config.yaml
dataset: "telescope images of galaxies (Galaxy Zoo DECaLS)"
image_size: 20
arch: "transformer_decoder"
activation: "swiglu"
head_dim: 64
fused_qkv: true
inner_norm: false
positions: "rope"
muon_scale: "spectral"
lr: 0.0091
momentum: 0.95
grad_clip: 1.0
lr_schedule: "step"
warmup_steps: 310
Rows from block 2 of a small autoregressive pixel model, named by matrix and row number. Rows with one number belong to one neuron. Each number is 200 + 20 x the weight over its row's rms, rounded and kept within 0 to 999. All counts start at 0. After the name is the row's rms in percent of the matrix's.
After each neuron's rows are labels from the 100 images, of 14976, where the neuron reaches its largest size: "top examples" is what is common among them. Only what is clearly more common there than usual is listed. The data: telescope images of galaxies (Galaxy Zoo DECaLS).
# gate: MLP gate (model.blocks.2.mlp.gate.weight, 1024x256), inputs 0-127
# fc1: MLP up (model.blocks.2.mlp.fc1.weight, 1024x256), inputs 0-127
# fc2: MLP down (model.blocks.2.mlp.fc2.weight, 256x1024, transposed), outputs 0-127

gate.342,115,199,171,226,184,188,188,158,191,265,222,215,174,210,212,175,189,183,201,205,238,192,207,201,182,145,192,247,200,233,186,214,200,194,191,189,239,196,188,244,224,188,182,192,212,201,205,190,213,192,230,241,208,215,186,182,199,214,164,228,196,209,184,205,194,209,209,180,199,194,196,210,223,205,177,249,191,208,195,197,224,212,216,167,216,220,219,232,225,223,173,201,254,197,193,139,217,193,220,208,184,204,174,203,221,209,192,198,183,185,223,182,180,212,193,200,203,217,200,190,219,173,185,210,213,210,223,208,197
fc1.342,117,188,270,182,212,209,195,195,214,207,209,210,177,153,170,170,201,135,213,184,199,218,199,197,227,245,170,207,209,229,213,214,205,239,150,187,179,179,226,186,190,208,193,170,207,173,223,208,210,183,206,183,212,197,191,185,158,238,199,196,192,236,206,224,204,218,187,156,181,184,201,226,188,174,181,203,183,244,170,201,204,214,226,183,220,199,198,187,210,218,188,206,239,183,187,216,174,176,221,185,172,198,191,204,202,211,179,179,203,184,171,171,216,153,177,195,248,201,191,215,199,181,197,224,205,227,211,202,215
fc2.342,112,190,194,208,194,179,221,198,205,229,203,189,189,196,165,192,193,203,205,174,222,227,168,201,169,196,173,200,198,181,191,213,149,215,198,227,217,240,210,208,165,214,161,203,203,158,213,236,213,192,223,205,216,180,197,229,206,232,205,211,189,208,192,217,195,211,195,213,183,216,234,216,212,206,189,230,203,241,170,170,208,191,199,205,191,195,219,206,222,224,161,191,210,191,206,194,200,221,188,212,212,241,179,193,220,215,202,222,203,200,204,200,223,224,195,194,227,173,161,178,174,199,194,171,214,202,190,176,232
top examples: roundness: cigar-shaped

gate.288,094,174,204,209,202,230,214,192,177,224,189,210,202,206,208,190,213,154,188,204,188,195,160,207,194,179,213,183,186,194,213,231,223,203,189,169,187,192,204,171,208,202,214,196,204,220,178,187,207,208,200,195,218,206,205,223,193,172,185,176,237,215,215,185,216,216,182,178,187,196,179,184,194,240,199,233,193,178,178,220,200,186,193,220,195,240,203,141,228,201,212,215,180,200,191,194,230,203,199,185,184,194,202,226,180,212,197,188,209,219,194,201,233,231,210,186,236,193,202,202,161,232,189,147,175,206,216,180,205
fc1.288,085,187,211,243,215,229,257,211,177,192,171,200,188,211,207,176,191,166,198,174,213,200,153,219,208,178,229,178,207,197,214,211,214,187,212,197,215,208,187,191,202,216,209,180,181,238,172,194,229,191,228,184,195,208,200,217,194,210,213,180,216,217,184,181,186,200,191,199,179,220,200,191,178,237,216,177,202,193,220,197,253,173,219,187,208,203,183,176,231,234,216,193,217,194,204,218,229,205,212,178,190,215,186,215,173,222,168,210,192,198,180,235,225,203,193,210,228,156,197,198,182,214,217,198,187,206,217,184,205
fc2.288,089,225,215,224,187,159,196,190,208,173,207,204,219,204,189,210,242,180,199,177,189,153,187,220,190,196,219,187,177,204,194,208,168,218,243,210,184,193,215,200,195,186,173,191,184,195,192,185,196,207,232,250,183,235,194,178,201,239,192,196,259,268,185,209,189,191,208,205,173,200,191,195,198,190,183,178,187,219,201,173,223,192,205,183,196,218,208,226,192,206,199,227,190,199,190,176,187,215,228,192,217,181,191,199,205,176,167,225,185,194,194,239,210,224,220,203,205,165,178,231,204,189,234,212,174,190,228,177,195
top examples: shape: featured or disk; edge-on disk: no; spiral arms: yes

gate.98,133,209,197,212,211,154,202,190,171,184,196,188,212,206,204,182,200,179,165,183,204,165,224,182,202,214,242,211,179,208,202,191,187,208,244,202,182,187,194,192,239,223,163,223,165,209,190,217,184,196,224,212,243,218,194,186,207,194,188,234,165,215,208,203,211,190,205,205,187,204,191,174,200,197,191,194,225,182,175,187,223,151,215,185,196,240,224,211,235,227,199,198,192,180,200,158,227,214,196,213,215,190,180,219,232,197,191,176,187,190,172,219,194,193,203,189,189,204,162,190,198,191,190,206,202,185,215,229,202
fc1.98,148,185,179,188,207,161,214,209,187,167,195,195,199,187,185,196,205,187,204,151,174,190,207,173,207,207,187,241,199,195,191,214,211,188,212,203,234,196,172,182,250,201,202,185,201,213,218,170,195,176,260,226,175,223,200,207,215,209,201,227,213,219,214,177,187,200,207,202,232,172,163,190,199,192,233,180,217,227,167,184,226,171,191,201,179,222,217,199,197,227,185,169,164,215,162,195,204,233,173,230,243,194,214,210,233,212,185,190,208,217,210,180,233,216,182,188,192,243,161,199,187,189,186,192,197,218,196,208,233
fc2.98,131,210,199,174,169,194,225,163,186,212,227,165,190,189,185,188,223,196,199,182,192,192,216,213,226,204,226,197,180,193,209,219,165,190,217,196,185,232,194,202,203,238,194,175,208,185,188,205,221,195,169,208,203,166,226,196,174,202,204,202,200,204,202,197,182,182,207,182,170,205,223,200,207,185,220,181,222,192,152,176,189,206,181,180,205,209,195,177,164,220,199,162,214,187,203,183,187,225,201,220,219,204,185,163,215,206,191,227,205,221,217,202,179,187,245,237,210,191,202,201,187,202,195,162,145,214,163,214,226
top examples: shape: featured or disk; edge-on disk: no; spiral arms: yes

gate.164,051,175,220,222,216,170,171,192,197,227,205,200,210,198,191,223,221,203,224,211,186,196,236,198,208,213,225,202,192,193,186,196,193,234,207,199,200,226,177,168,203,206,229,207,209,202,196,213,207,157,178,165,202,220,194,184,187,192,202,206,195,183,187,223,211,215,199,181,199,222,148,192,204,205,227,190,177,220,206,174,212,224,199,196,247,204,211,220,182,213,200,219,207,198,225,212,178,175,229,188,243,184,242,209,205,227,203,202,156,171,196,168,182,199,201,210,220,205,200,191,225,186,217,194,209,177,203,174,185
fc1.164,033,191,176,233,193,185,192,190,199,226,177,219,227,208,185,204,176,207,196,189,231,235,189,188,216,171,216,238,211,184,232,205,227,174,194,189,195,235,189,195,223,205,208,217,202,183,198,229,176,156,180,202,222,184,175,195,196,230,213,188,197,199,192,201,213,215,229,220,213,178,226,200,201,217,209,190,219,188,196,196,201,185,217,190,185,191,203,177,209,215,212,222,231,183,213,167,205,193,218,196,232,222,188,202,195,216,200,163,216,227,226,194,184,181,219,237,222,188,187,169,230,202,181,212,193,179,223,174,195
fc2.164,033,233,192,186,174,196,199,190,181,167,160,204,191,206,201,188,187,175,192,174,213,192,197,172,176,227,217,183,212,180,206,217,204,168,193,183,228,208,207,207,217,170,156,217,204,203,210,222,194,226,215,238,202,177,192,208,210,240,221,227,241,235,183,223,178,205,209,207,182,161,222,189,187,198,168,228,207,182,175,225,171,168,204,225,199,171,227,160,202,196,217,169,210,195,190,211,217,195,176,220,209,196,197,202,203,193,200,205,219,219,210,200,206,196,241,175,187,217,217,209,180,182,188,213,173,214,199,199,228
top examples: edge-on disk: yes

gate.430,099,196,163,161,225,187,199,200,202,216,212,213,253,212,210,185,194,147,227,196,202,214,218,166,224,210,202,190,188,164,179,186,228,240,193,207,197,202,207,203,223,216,168,205,170,197,226,190,233,179,182,242,191,211,215,218,238,169,166,226,200,185,210,193,197,202,211,173,165,216,213,218,201,188,209,216,193,210,200,205,168,216,184,203,193,202,213,208,213,206,223,189,202,168,189,186,217,193,225,184,198,169,210,183,204,183,194,254,166,209,195,173,210,228,188,214,252,227,199,180,211,223,178,207,183,146,203,201,216
fc1.430,122,172,160,181,197,189,176,213,171,184,195,217,190,205,163,204,224,211,201,210,192,187,173,233,214,217,179,191,216,227,206,205,200,223,225,200,182,185,178,187,184,196,209,184,169,201,202,217,194,198,204,221,218,183,170,174,188,198,243,238,214,224,184,213,237,252,181,185,192,199,178,187,183,205,184,216,179,187,199,217,243,163,209,209,197,207,194,209,250,228,175,225,152,240,197,210,205,202,224,191,209,209,186,183,173,216,194,224,175,231,167,197,221,200,237,172,203,177,194,219,199,233,210,185,169,205,237,164,217
fc2.430,114,225,170,204,218,203,201,197,179,217,200,187,197,205,186,180,232,209,189,201,205,190,234,196,218,193,210,195,211,257,172,205,193,216,204,172,167,234,172,187,217,191,191,205,198,174,159,177,181,198,188,209,213,207,171,160,178,195,155,184,199,195,194,239,198,185,195,217,234,226,209,215,179,232,207,203,201,154,189,236,207,205,203,217,200,183,181,211,191,197,202,208,203,220,200,213,222,181,234,176,219,208,196,191,238,209,217,196,207,172,203,169,190,202,212,182,139,219,226,185,211,219,149,192,179,196,207,215,187
top examples: edge-on disk: yes; roundness: cigar-shaped

gate.375,098,163,177,196,202,198,200,212,210,229,184,190,271,205,177,223,186,174,193,221,185,187,184,199,191,180,212,205,226,182,179,199,192,159,186,249,220,205,194,182,222,161,217,177,220,225,195,204,196,217,211,254,197,194,213,214,208,224,199,211,204,190,204,204,190,225,174,194,217,190,193,183,194,231,172,134,192,188,199,178,210,191,208,190,217,214,226,228,199,238,223,212,210,170,167,176,201,201,193,228,208,203,189,212,185,205,187,223,186,230,209,213,232,189,246,211,182,158,211,219,150,202,216,209,228,201,167,178,175
fc1.375,098,209,179,209,194,192,184,230,212,159,205,219,197,170,167,196,201,241,225,220,174,175,220,224,213,202,213,166,197,160,198,188,196,161,184,170,175,201,229,176,175,225,249,191,177,179,203,203,206,219,210,183,190,184,228,227,211,214,200,222,196,209,194,172,237,166,203,206,222,201,219,227,223,211,200,187,243,220,165,189,189,195,234,186,158,215,188,170,200,151,211,240,208,205,204,204,172,216,203,206,207,196,196,215,192,219,175,215,225,167,210,215,184,196,186,223,216,179,216,169,220,214,191,183,183,204,186,215,207
fc2.375,102,177,180,198,215,204,213,215,209,197,245,220,219,163,187,203,195,228,173,202,178,180,201,185,227,182,182,201,198,205,225,191,219,200,205,194,192,211,178,200,189,212,206,198,164,182,196,186,174,174,193,169,226,182,216,199,167,176,233,188,193,220,216,172,216,164,237,221,218,205,201,195,171,186,209,196,225,199,166,202,215,198,214,183,210,209,223,213,171,185,238,252,193,176,225,173,196,201,199,183,174,191,162,229,174,198,245,183,200,190,215,197,183,179,161,201,199,206,163,196,247,220,185,219,231,183,172,227,178
top examples: edge-on disk: yes

gate.578,130,184,242,208,149,197,173,181,182,198,210,222,212,187,190,223,232,146,196,222,192,204,194,174,224,210,181,202,197,172,233,178,189,213,201,182,209,189,221,157,181,187,191,208,213,191,191,207,204,207,262,199,186,193,218,212,172,154,170,214,206,194,204,198,196,204,186,190,212,205,209,230,219,204,215,154,187,198,192,250,201,199,162,195,219,200,193,212,181,193,225,187,220,226,168,241,181,164,216,210,189,185,150,193,173,174,193,215,226,203,188,154,201,186,214,207,221,221,193,206,196,197,174,200,186,208,196,198,193
fc1.578,142,172,196,237,165,186,191,200,197,181,214,215,225,204,145,210,176,177,194,198,246,210,185,186,224,227,209,223,206,161,201,195,179,224,217,203,208,176,189,193,188,188,211,217,207,204,222,185,167,176,238,224,162,215,264,199,183,171,179,240,218,223,214,229,198,172,224,234,203,202,206,207,211,213,215,194,213,223,204,213,206,236,188,198,189,190,168,179,215,208,197,232,172,198,212,211,216,207,188,221,183,247,190,168,199,189,214,185,185,180,211,179,200,179,224,178,200,227,218,190,168,178,169,197,170,203,198,203,200
fc2.578,145,193,200,194,183,201,212,198,188,212,174,212,208,198,238,191,189,189,210,233,225,216,206,178,222,174,179,219,213,167,195,188,204,237,198,180,160,173,178,235,196,178,218,220,169,204,190,170,220,200,221,216,172,225,194,216,212,180,188,206,220,203,197,193,201,204,201,197,206,222,163,192,236,199,231,210,201,251,188,201,193,186,225,202,209,156,176,205,217,244,177,190,214,206,217,205,169,197,182,218,172,203,231,195,187,184,179,207,183,197,212,184,217,163,211,205,242,173,211,199,242,191,199,207,170,179,220,190,204
top examples: roundness: cigar-shaped; edge-on disk: yes

gate.373,103,188,225,198,203,165,197,203,231,215,166,217,212,180,241,195,225,198,213,198,192,192,232,177,224,224,204,202,206,220,210,178,218,228,188,216,199,247,176,195,207,209,206,210,178,199,211,212,222,151,198,196,229,231,223,213,198,238,208,189,219,175,199,195,204,203,204,197,221,181,195,213,170,214,192,177,154,200,194,179,204,213,185,176,231,201,203,226,191,207,202,203,204,207,201,207,196,213,248,168,201,208,198,234,198,249,199,213,152,189,217,175,188,205,194,193,215,210,173,189,220,179,236,176,162,197,179,136,218
fc1.373,089,228,205,204,185,216,191,177,207,206,182,224,205,182,193,212,231,192,212,177,209,204,188,189,219,203,208,182,219,203,235,189,181,195,182,223,213,248,204,216,201,214,235,201,190,172,184,159,209,163,210,217,224,193,206,189,200,237,239,205,178,150,217,159,218,194,219,177,213,216,210,198,161,187,211,207,213,195,198,187,194,186,218,175,212,188,202,239,198,204,223,169,214,190,189,188,186,216,213,171,215,197,170,216,212,216,209,163,202,233,184,199,173,201,194,194,204,226,193,203,218,226,231,210,175,205,195,176,224
fc2.373,101,239,199,211,194,201,194,201,170,205,217,234,182,203,186,188,212,147,219,169,190,213,183,207,236,204,220,202,220,187,206,207,170,213,226,152,204,182,217,207,205,203,198,195,213,196,191,195,211,224,208,247,187,193,197,183,202,232,217,228,224,201,201,193,197,174,188,184,171,210,186,172,219,159,214,223,217,205,200,201,194,173,236,174,148,182,176,197,190,206,202,163,206,174,226,192,214,190,187,202,217,197,221,200,180,175,221,179,269,232,163,202,218,247,218,211,195,214,195,181,234,183,176,183,213,221,187,208,158
top examples: edge-on disk: yes; roundness: cigar-shaped

gate.611,096,198,195,222,176,225,211,202,201,188,198,184,193,224,187,225,226,187,212,172,161,208,228,165,206,219,184,192,247,217,213,199,189,216,201,175,178,173,210,190,220,212,232,216,199,203,170,189,192,206,197,174,195,173,199,166,186,209,211,226,180,221,198,198,225,203,194,169,196,225,168,197,211,199,192,192,209,190,179,200,178,190,205,169,237,222,217,204,193,236,179,188,202,206,200,162,200,224,209,179,220,180,194,178,194,190,195,177,205,189,171,183,213,203,187,197,176,181,198,215,185,242,227,236,198,263,192,200,184
fc1.611,105,194,213,231,210,220,217,211,208,238,177,210,168,239,171,230,208,204,171,219,177,204,197,216,225,195,183,185,194,212,182,201,186,173,229,186,179,186,206,243,179,216,226,187,211,214,191,215,207,236,203,180,213,199,220,214,209,190,171,162,201,196,221,228,158,188,171,181,206,201,169,187,211,215,204,208,188,226,224,216,183,228,185,184,199,200,190,236,181,215,185,229,199,193,234,191,199,174,227,217,138,213,227,193,224,180,183,185,202,201,187,175,174,219,184,168,200,191,196,188,232,187,243,192,225,233,156,190,205
fc2.611,108,202,222,184,187,191,151,219,209,216,219,212,201,179,213,192,178,225,163,192,193,213,206,196,205,172,227,216,178,214,260,171,235,175,191,215,230,209,202,187,174,154,231,184,220,193,195,224,216,232,193,212,187,208,207,236,181,210,207,198,132,192,216,181,170,163,203,221,222,207,209,209,231,236,238,203,198,210,213,190,219,199,189,187,181,190,200,195,169,162,199,196,182,167,218,193,186,197,201,200,185,183,228,187,216,222,195,198,215,182,193,212,168,163,199,187,191,226,201,212,213,192,224,221,217,203,210,200,202
top examples: roundness: cigar-shaped; edge-on disk: yes

gate.723,049,200,215,212,183,220,219,204,153,176,211,235,211,227,231,160,226,216,200,193,185,205,211,192,199,218,218,203,185,185,234,220,204,218,205,209,238,202,203,195,228,189,229,184,209,207,191,206,158,168,184,229,225,192,202,194,195,196,187,221,169,176,228,204,171,171,165,206,225,192,214,200,205,183,201,208,197,209,175,206,210,213,184,207,215,217,183,200,225,210,192,226,197,212,137,197,189,212,207,219,196,204,228,161,189,199,181,206,186,226,184,193,210,196,228,189,195,214,197,193,218,219,201,200,211,208,206,214,212
fc1.723,045,183,181,170,220,189,178,202,248,195,188,163,194,182,171,226,187,168,214,234,204,187,183,208,202,191,218,204,241,199,176,152,225,209,206,179,164,198,193,201,180,208,187,215,202,186,230,201,239,216,236,184,195,199,196,222,227,193,189,193,207,223,207,163,215,238,220,200,189,211,172,185,190,233,206,187,222,185,223,190,196,169,212,214,223,210,222,192,199,194,221,207,166,202,255,209,218,192,177,192,187,205,184,238,207,212,206,227,225,181,223,186,190,209,168,200,202,170,184,203,223,184,187,197,183,165,203,171,194
fc2.723,052,206,219,192,238,211,177,249,180,222,215,198,164,191,226,191,217,224,201,206,216,214,200,208,216,157,195,215,215,169,205,252,188,193,207,182,188,222,217,170,191,177,240,211,244,183,202,168,183,210,230,193,186,210,190,180,217,172,193,194,166,189,243,230,187,173,220,207,237,190,206,208,187,190,204,187,175,185,212,224,218,177,181,185,202,215,207,203,182,178,172,215,203,197,207,213,250,219,217,214,228,197,199,184,226,187,221,174,221,210,193,203,187,185,174,163,158,163,192,189,204,230,217,193,199,226,204,233,224
top examples: roundness: cigar-shaped; edge-on disk: yes

gate.535,134,200,190,188,219,193,203,175,200,213,218,179,224,191,205,168,198,163,202,213,163,164,201,173,206,232,182,190,216,187,191,194,190,196,168,195,247,210,212,196,211,229,229,232,185,185,199,182,166,173,175,181,215,206,215,172,179,182,200,218,160,216,183,208,205,238,159,152,216,213,230,189,223,214,215,192,187,204,201,230,179,204,203,191,192,242,178,164,197,245,172,239,198,209,189,185,210,209,197,205,190,196,202,180,206,227,194,200,163,218,222,237,197,188,243,201,191,209,181,234,196,224,173,198,206,201,152,188,167
fc1.535,126,217,164,184,161,182,259,191,229,229,198,200,180,205,206,219,195,231,185,204,169,150,206,210,231,197,148,186,164,201,189,201,214,193,215,188,153,185,221,216,202,235,180,172,219,175,178,201,227,221,215,191,195,211,197,223,208,176,203,188,218,172,171,187,181,181,193,247,194,190,181,217,208,194,213,189,192,203,185,197,213,183,213,205,212,192,190,192,211,173,224,195,198,176,243,196,166,213,229,197,241,208,192,209,199,208,206,174,198,175,174,227,183,195,153,209,226,176,203,172,200,193,212,172,212,182,201,182,173
fc2.535,138,180,211,214,174,183,203,202,214,198,201,174,191,208,249,185,215,255,205,215,219,199,204,189,225,188,157,179,207,209,192,189,158,213,234,171,224,236,194,240,218,218,220,194,219,238,191,184,161,188,182,187,189,212,204,216,181,192,191,243,226,242,205,227,217,191,200,167,179,207,206,223,210,199,182,187,189,211,188,215,173,192,227,206,211,208,213,163,217,212,188,232,230,201,204,188,185,229,208,168,232,184,174,170,166,179,185,203,217,209,206,217,203,163,189,209,219,216,181,175,206,213,231,185,214,202,180,178,184
top examples: shape: featured or disk; edge-on disk: no; spiral arms: yes

gate.498,030,170,191,193,228,190,196,159,187,197,205,162,203,193,212,162,197,188,231,177,212,163,219,153,185,190,199,195,154,220,203,202,159,192,180,192,217,181,222,208,191,215,192,174,202,175,201,209,210,205,236,177,189,160,204,191,213,195,236,206,166,199,219,208,200,209,201,233,204,195,218,172,196,183,184,204,159,223,167,215,190,184,176,167,238,192,199,224,194,212,251,215,179,218,209,212,229,182,239,193,176,181,214,189,216,193,245,204,202,199,193,206,154,210,211,211,166,187,193,188,212,186,186,220,186,193,220,209,198
fc1.498,030,231,154,209,188,204,220,206,199,185,176,203,199,183,217,215,171,242,183,192,212,238,203,194,180,178,219,197,225,189,219,177,218,164,194,179,144,215,188,203,202,206,239,232,202,186,212,231,150,205,180,234,261,200,208,204,206,193,190,194,189,212,197,182,200,177,155,214,177,200,189,196,186,194,167,222,224,178,207,249,185,221,210,182,169,206,188,193,170,193,186,187,159,192,202,151,181,186,191,216,208,198,192,182,217,203,191,203,195,200,219,212,220,196,232,173,192,192,203,235,217,216,204,173,201,200,182,212,190
fc2.498,025,218,265,183,186,233,231,211,178,173,215,178,202,197,174,178,231,173,200,161,186,180,207,182,195,163,188,200,196,233,198,202,182,194,186,219,222,211,229,172,214,223,206,184,202,146,217,209,202,234,200,196,161,160,216,219,236,193,230,214,184,220,220,190,188,227,167,217,214,205,205,204,164,213,193,189,186,194,180,192,205,190,200,218,181,197,201,197,209,175,243,237,177,184,237,216,217,185,212,213,202,206,215,210,201,228,204,214,223,190,178,184,179,204,226,183,185,174,191,154,189,183,192,209,189,208,241,219,188
top examples: shape: featured or disk; edge-on disk: no; bar: no

gate.514,016,223,235,174,250,160,169,198,214,187,216,218,236,216,204,171,219,198,204,199,217,236,190,214,177,193,178,232,201,202,220,218,227,220,169,211,203,212,232,173,195,217,208,212,214,191,216,205,205,209,206,202,192,170,167,202,213,198,207,180,195,210,184,171,173,227,199,190,214,171,229,214,200,251,164,174,177,201,190,188,208,197,231,207,199,184,202,189,199,211,181,193,187,225,215,191,217,183,204,192,186,213,182,192,201,213,201,197,184,206,214,175,169,158,202,202,220,189,168,202,228,169,185,208,195,178,232,154,213
fc1.514,019,173,165,226,147,231,234,211,180,172,184,175,172,174,190,244,175,213,195,200,186,162,216,184,211,216,238,178,203,201,179,189,192,195,228,183,184,186,184,234,210,190,212,210,214,198,199,202,203,179,199,186,209,233,225,197,176,205,202,221,213,197,217,218,237,168,188,218,193,214,161,199,211,155,254,220,217,190,210,201,180,201,192,201,193,200,184,201,191,190,203,197,218,161,185,198,177,208,190,198,236,214,195,212,209,211,201,205,217,182,198,229,235,220,193,192,171,202,219,199,168,213,227,163,190,199,176,225,215
fc2.514,010,185,179,228,167,223,226,208,183,166,208,168,189,181,196,230,205,190,225,207,190,175,240,178,214,206,236,166,204,219,186,194,192,186,230,212,181,204,189,224,201,177,194,196,209,208,191,197,189,211,196,185,234,202,225,209,179,204,196,212,205,202,213,210,229,186,196,209,205,204,174,190,201,157,241,203,218,205,212,223,204,214,170,181,191,204,191,214,181,182,170,200,208,166,195,222,197,203,193,212,224,190,185,229,187,223,212,203,220,177,184,242,238,223,193,195,164,206,222,209,173,205,233,193,213,191,176,215,199
top examples: edge-on disk: no

gate.624,072,201,196,225,206,201,181,205,197,211,222,226,155,192,174,206,216,155,195,184,207,238,195,180,198,180,177,204,216,216,207,199,169,186,218,178,205,190,202,182,213,235,217,202,199,200,208,167,212,207,205,212,184,210,181,212,198,227,190,226,248,176,196,188,177,183,228,205,189,247,222,220,182,207,203,211,200,188,206,196,215,177,230,199,203,233,215,199,213,180,209,212,187,184,162,221,215,243,172,180,189,187,226,229,185,218,202,250,216,180,220,211,208,210,190,191,187,211,214,202,186,219,146,187,191,213,192,189,225
fc1.624,089,206,186,204,201,181,208,214,189,195,240,195,203,198,224,186,211,255,232,228,213,148,192,199,205,206,206,194,229,188,196,209,217,210,173,198,200,203,207,214,199,183,215,188,215,234,181,214,212,221,255,213,191,199,205,208,208,187,207,148,172,214,181,200,205,197,213,191,177,186,195,184,208,200,223,183,178,196,235,173,162,227,193,160,201,178,213,214,208,236,182,178,189,200,210,215,227,184,184,209,171,213,198,176,220,187,202,190,188,215,183,202,194,198,209,197,226,202,189,189,217,205,209,240,234,201,240,204,178
fc2.624,088,170,196,221,209,196,198,214,189,189,196,212,185,198,195,185,212,186,232,195,212,228,203,229,202,203,210,198,190,195,215,175,181,240,177,204,177,151,209,228,218,226,192,187,144,189,199,209,163,216,187,189,196,213,204,222,175,198,206,186,227,249,171,198,199,213,189,192,218,183,173,183,259,232,216,217,217,175,203,211,226,174,205,206,207,205,164,208,205,177,201,203,199,237,202,189,165,186,213,176,183,188,227,215,160,181,208,225,219,174,231,224,181,209,171,157,188,198,218,197,187,199,201,185,205,189,168,220,189
top examples: roundness: cigar-shaped

gate.59,126,196,202,194,220,219,191,225,193,161,185,170,225,202,213,174,221,221,229,213,216,184,210,192,188,198,209,207,198,165,209,187,186,173,203,211,166,204,241,170,237,230,171,237,198,207,203,202,205,203,220,218,193,224,229,186,184,182,229,196,217,182,204,225,243,162,179,199,181,218,211,199,175,161,191,199,209,203,162,176,252,197,230,198,177,214,175,213,161,183,209,159,186,210,200,190,197,210,156,188,213,225,214,204,205,176,138,213,199,188,175,205,207,202,228,203,215,200,226,176,221,200,217,206,218,194,219,190,210
fc1.59,141,192,209,189,201,157,199,212,212,225,179,191,192,210,201,216,190,199,208,148,220,196,186,215,154,188,172,170,204,175,195,227,206,220,218,192,196,171,179,229,213,173,202,175,196,208,223,216,214,193,236,208,195,203,192,191,223,203,221,205,222,166,211,221,219,209,143,169,194,171,175,199,197,226,178,198,218,212,211,178,188,197,196,193,197,209,207,216,208,228,220,218,179,187,180,188,219,194,200,173,201,222,203,199,194,182,171,198,171,186,199,177,229,200,195,202,217,207,219,221,192,186,228,181,192,205,198,183,193
fc2.59,144,200,252,194,202,224,183,182,217,251,194,204,164,175,189,211,216,208,209,220,182,211,211,234,185,193,200,190,180,162,251,255,228,189,199,204,185,204,190,193,204,204,218,195,214,205,156,206,184,200,205,152,228,196,197,188,202,191,211,198,218,229,181,189,211,201,205,200,237,193,211,172,202,183,177,204,228,223,172,176,187,180,205,192,195,214,225,184,207,197,219,214,238,192,207,189,180,195,226,190,188,231,181,184,198,203,178,197,224,225,198,196,231,189,170,197,205,223,174,194,182,200,183,177,168,189,218,188,191
top examples: shape: featured or disk; edge-on disk: yes

gate.253,114,238,173,217,193,187,188,211,181,229,183,166,168,187,192,183,228,240,196,221,220,179,192,194,203,207,176,211,188,248,214,186,187,207,195,183,168,171,226,176,196,166,228,209,212,201,209,207,211,204,211,189,198,190,226,183,210,202,199,154,210,202,177,198,200,233,168,195,213,174,195,192,181,185,194,216,217,172,215,205,216,196,187,198,186,186,204,180,171,196,232,202,201,168,189,223,189,200,209,212,184,192,201,189,200,202,151,191,223,209,182,160,198,208,211,179,237,149,219,206,207,174,208,227,234,228,193,180,181
fc1.253,123,194,207,205,189,196,233,168,184,204,220,183,236,200,233,216,182,202,191,210,147,213,197,203,169,205,172,240,224,180,190,202,240,213,195,180,204,171,189,206,196,175,201,194,204,223,184,201,220,161,206,196,191,205,181,206,198,211,209,175,209,240,212,173,155,185,210,219,196,208,174,219,223,197,186,200,182,229,185,186,220,215,202,224,156,184,188,201,221,214,223,205,229,196,199,222,237,219,198,203,174,207,227,223,216,193,184,178,212,224,187,186,211,234,201,217,181,188,164,194,180,232,198,178,189,225,241,205,243
fc2.253,117,174,194,171,180,210,201,197,224,199,237,248,208,214,162,208,187,196,206,206,207,206,159,164,182,221,225,222,200,190,195,193,204,260,171,181,209,174,182,231,224,217,220,197,216,212,163,208,225,188,198,179,203,203,193,200,218,209,195,194,207,180,232,211,188,217,206,169,241,196,179,208,222,208,210,194,209,223,216,170,156,224,214,208,208,182,181,221,198,192,197,193,203,196,179,218,187,196,210,152,217,222,204,233,171,187,198,211,204,185,220,195,218,201,214,214,213,206,185,193,186,231,188,190,231,192,211,185,182
top examples: shape: featured or disk; edge-on disk: yes

gate.135,007,208,219,192,237,206,193,206,197,198,197,224,217,178,176,189,259,155,182,195,197,206,174,200,231,185,171,193,180,207,193,209,187,201,234,211,224,205,190,180,149,191,187,180,204,225,217,188,190,175,197,214,171,173,179,202,222,217,192,178,231,197,219,182,229,193,211,182,249,216,224,179,188,197,185,208,200,218,211,205,216,204,201,184,227,183,218,162,198,209,201,223,207,214,230,245,183,194,209,194,222,209,174,220,185,192,205,206,211,175,170,215,198,171,210,186,215,211,173,245,172,164,203,199,206,205,228,178,194
fc1.135,008,210,243,218,250,200,191,176,231,213,216,225,222,212,166,199,226,196,202,197,210,184,194,217,198,194,182,189,206,228,211,204,177,181,173,191,235,223,203,211,185,209,201,183,221,229,216,207,218,185,214,201,167,172,176,233,236,211,233,189,189,216,185,205,176,189,185,195,216,216,169,166,193,216,156,207,166,191,223,177,186,196,209,205,172,194,211,177,202,176,180,184,200,218,222,222,224,197,208,180,215,220,151,211,206,175,199,198,187,194,177,189,201,177,224,187,218,228,198,251,163,183,162,205,192,208,240,174,212
fc2.135,007,198,210,208,217,235,178,163,210,215,205,221,189,177,155,224,162,209,209,186,181,148,214,233,222,183,178,211,218,213,206,223,199,196,193,205,173,188,222,199,186,222,196,223,204,201,185,218,198,180,177,179,199,184,208,215,262,236,196,198,226,209,145,213,185,177,211,197,230,203,149,178,193,228,210,205,199,191,219,184,206,195,209,206,207,183,187,181,246,181,190,195,240,213,204,203,193,210,235,201,200,199,161,196,183,194,207,213,205,197,177,206,176,188,217,205,253,229,200,213,160,184,182,212,181,219,245,185,206
top examples: roundness: cigar-shaped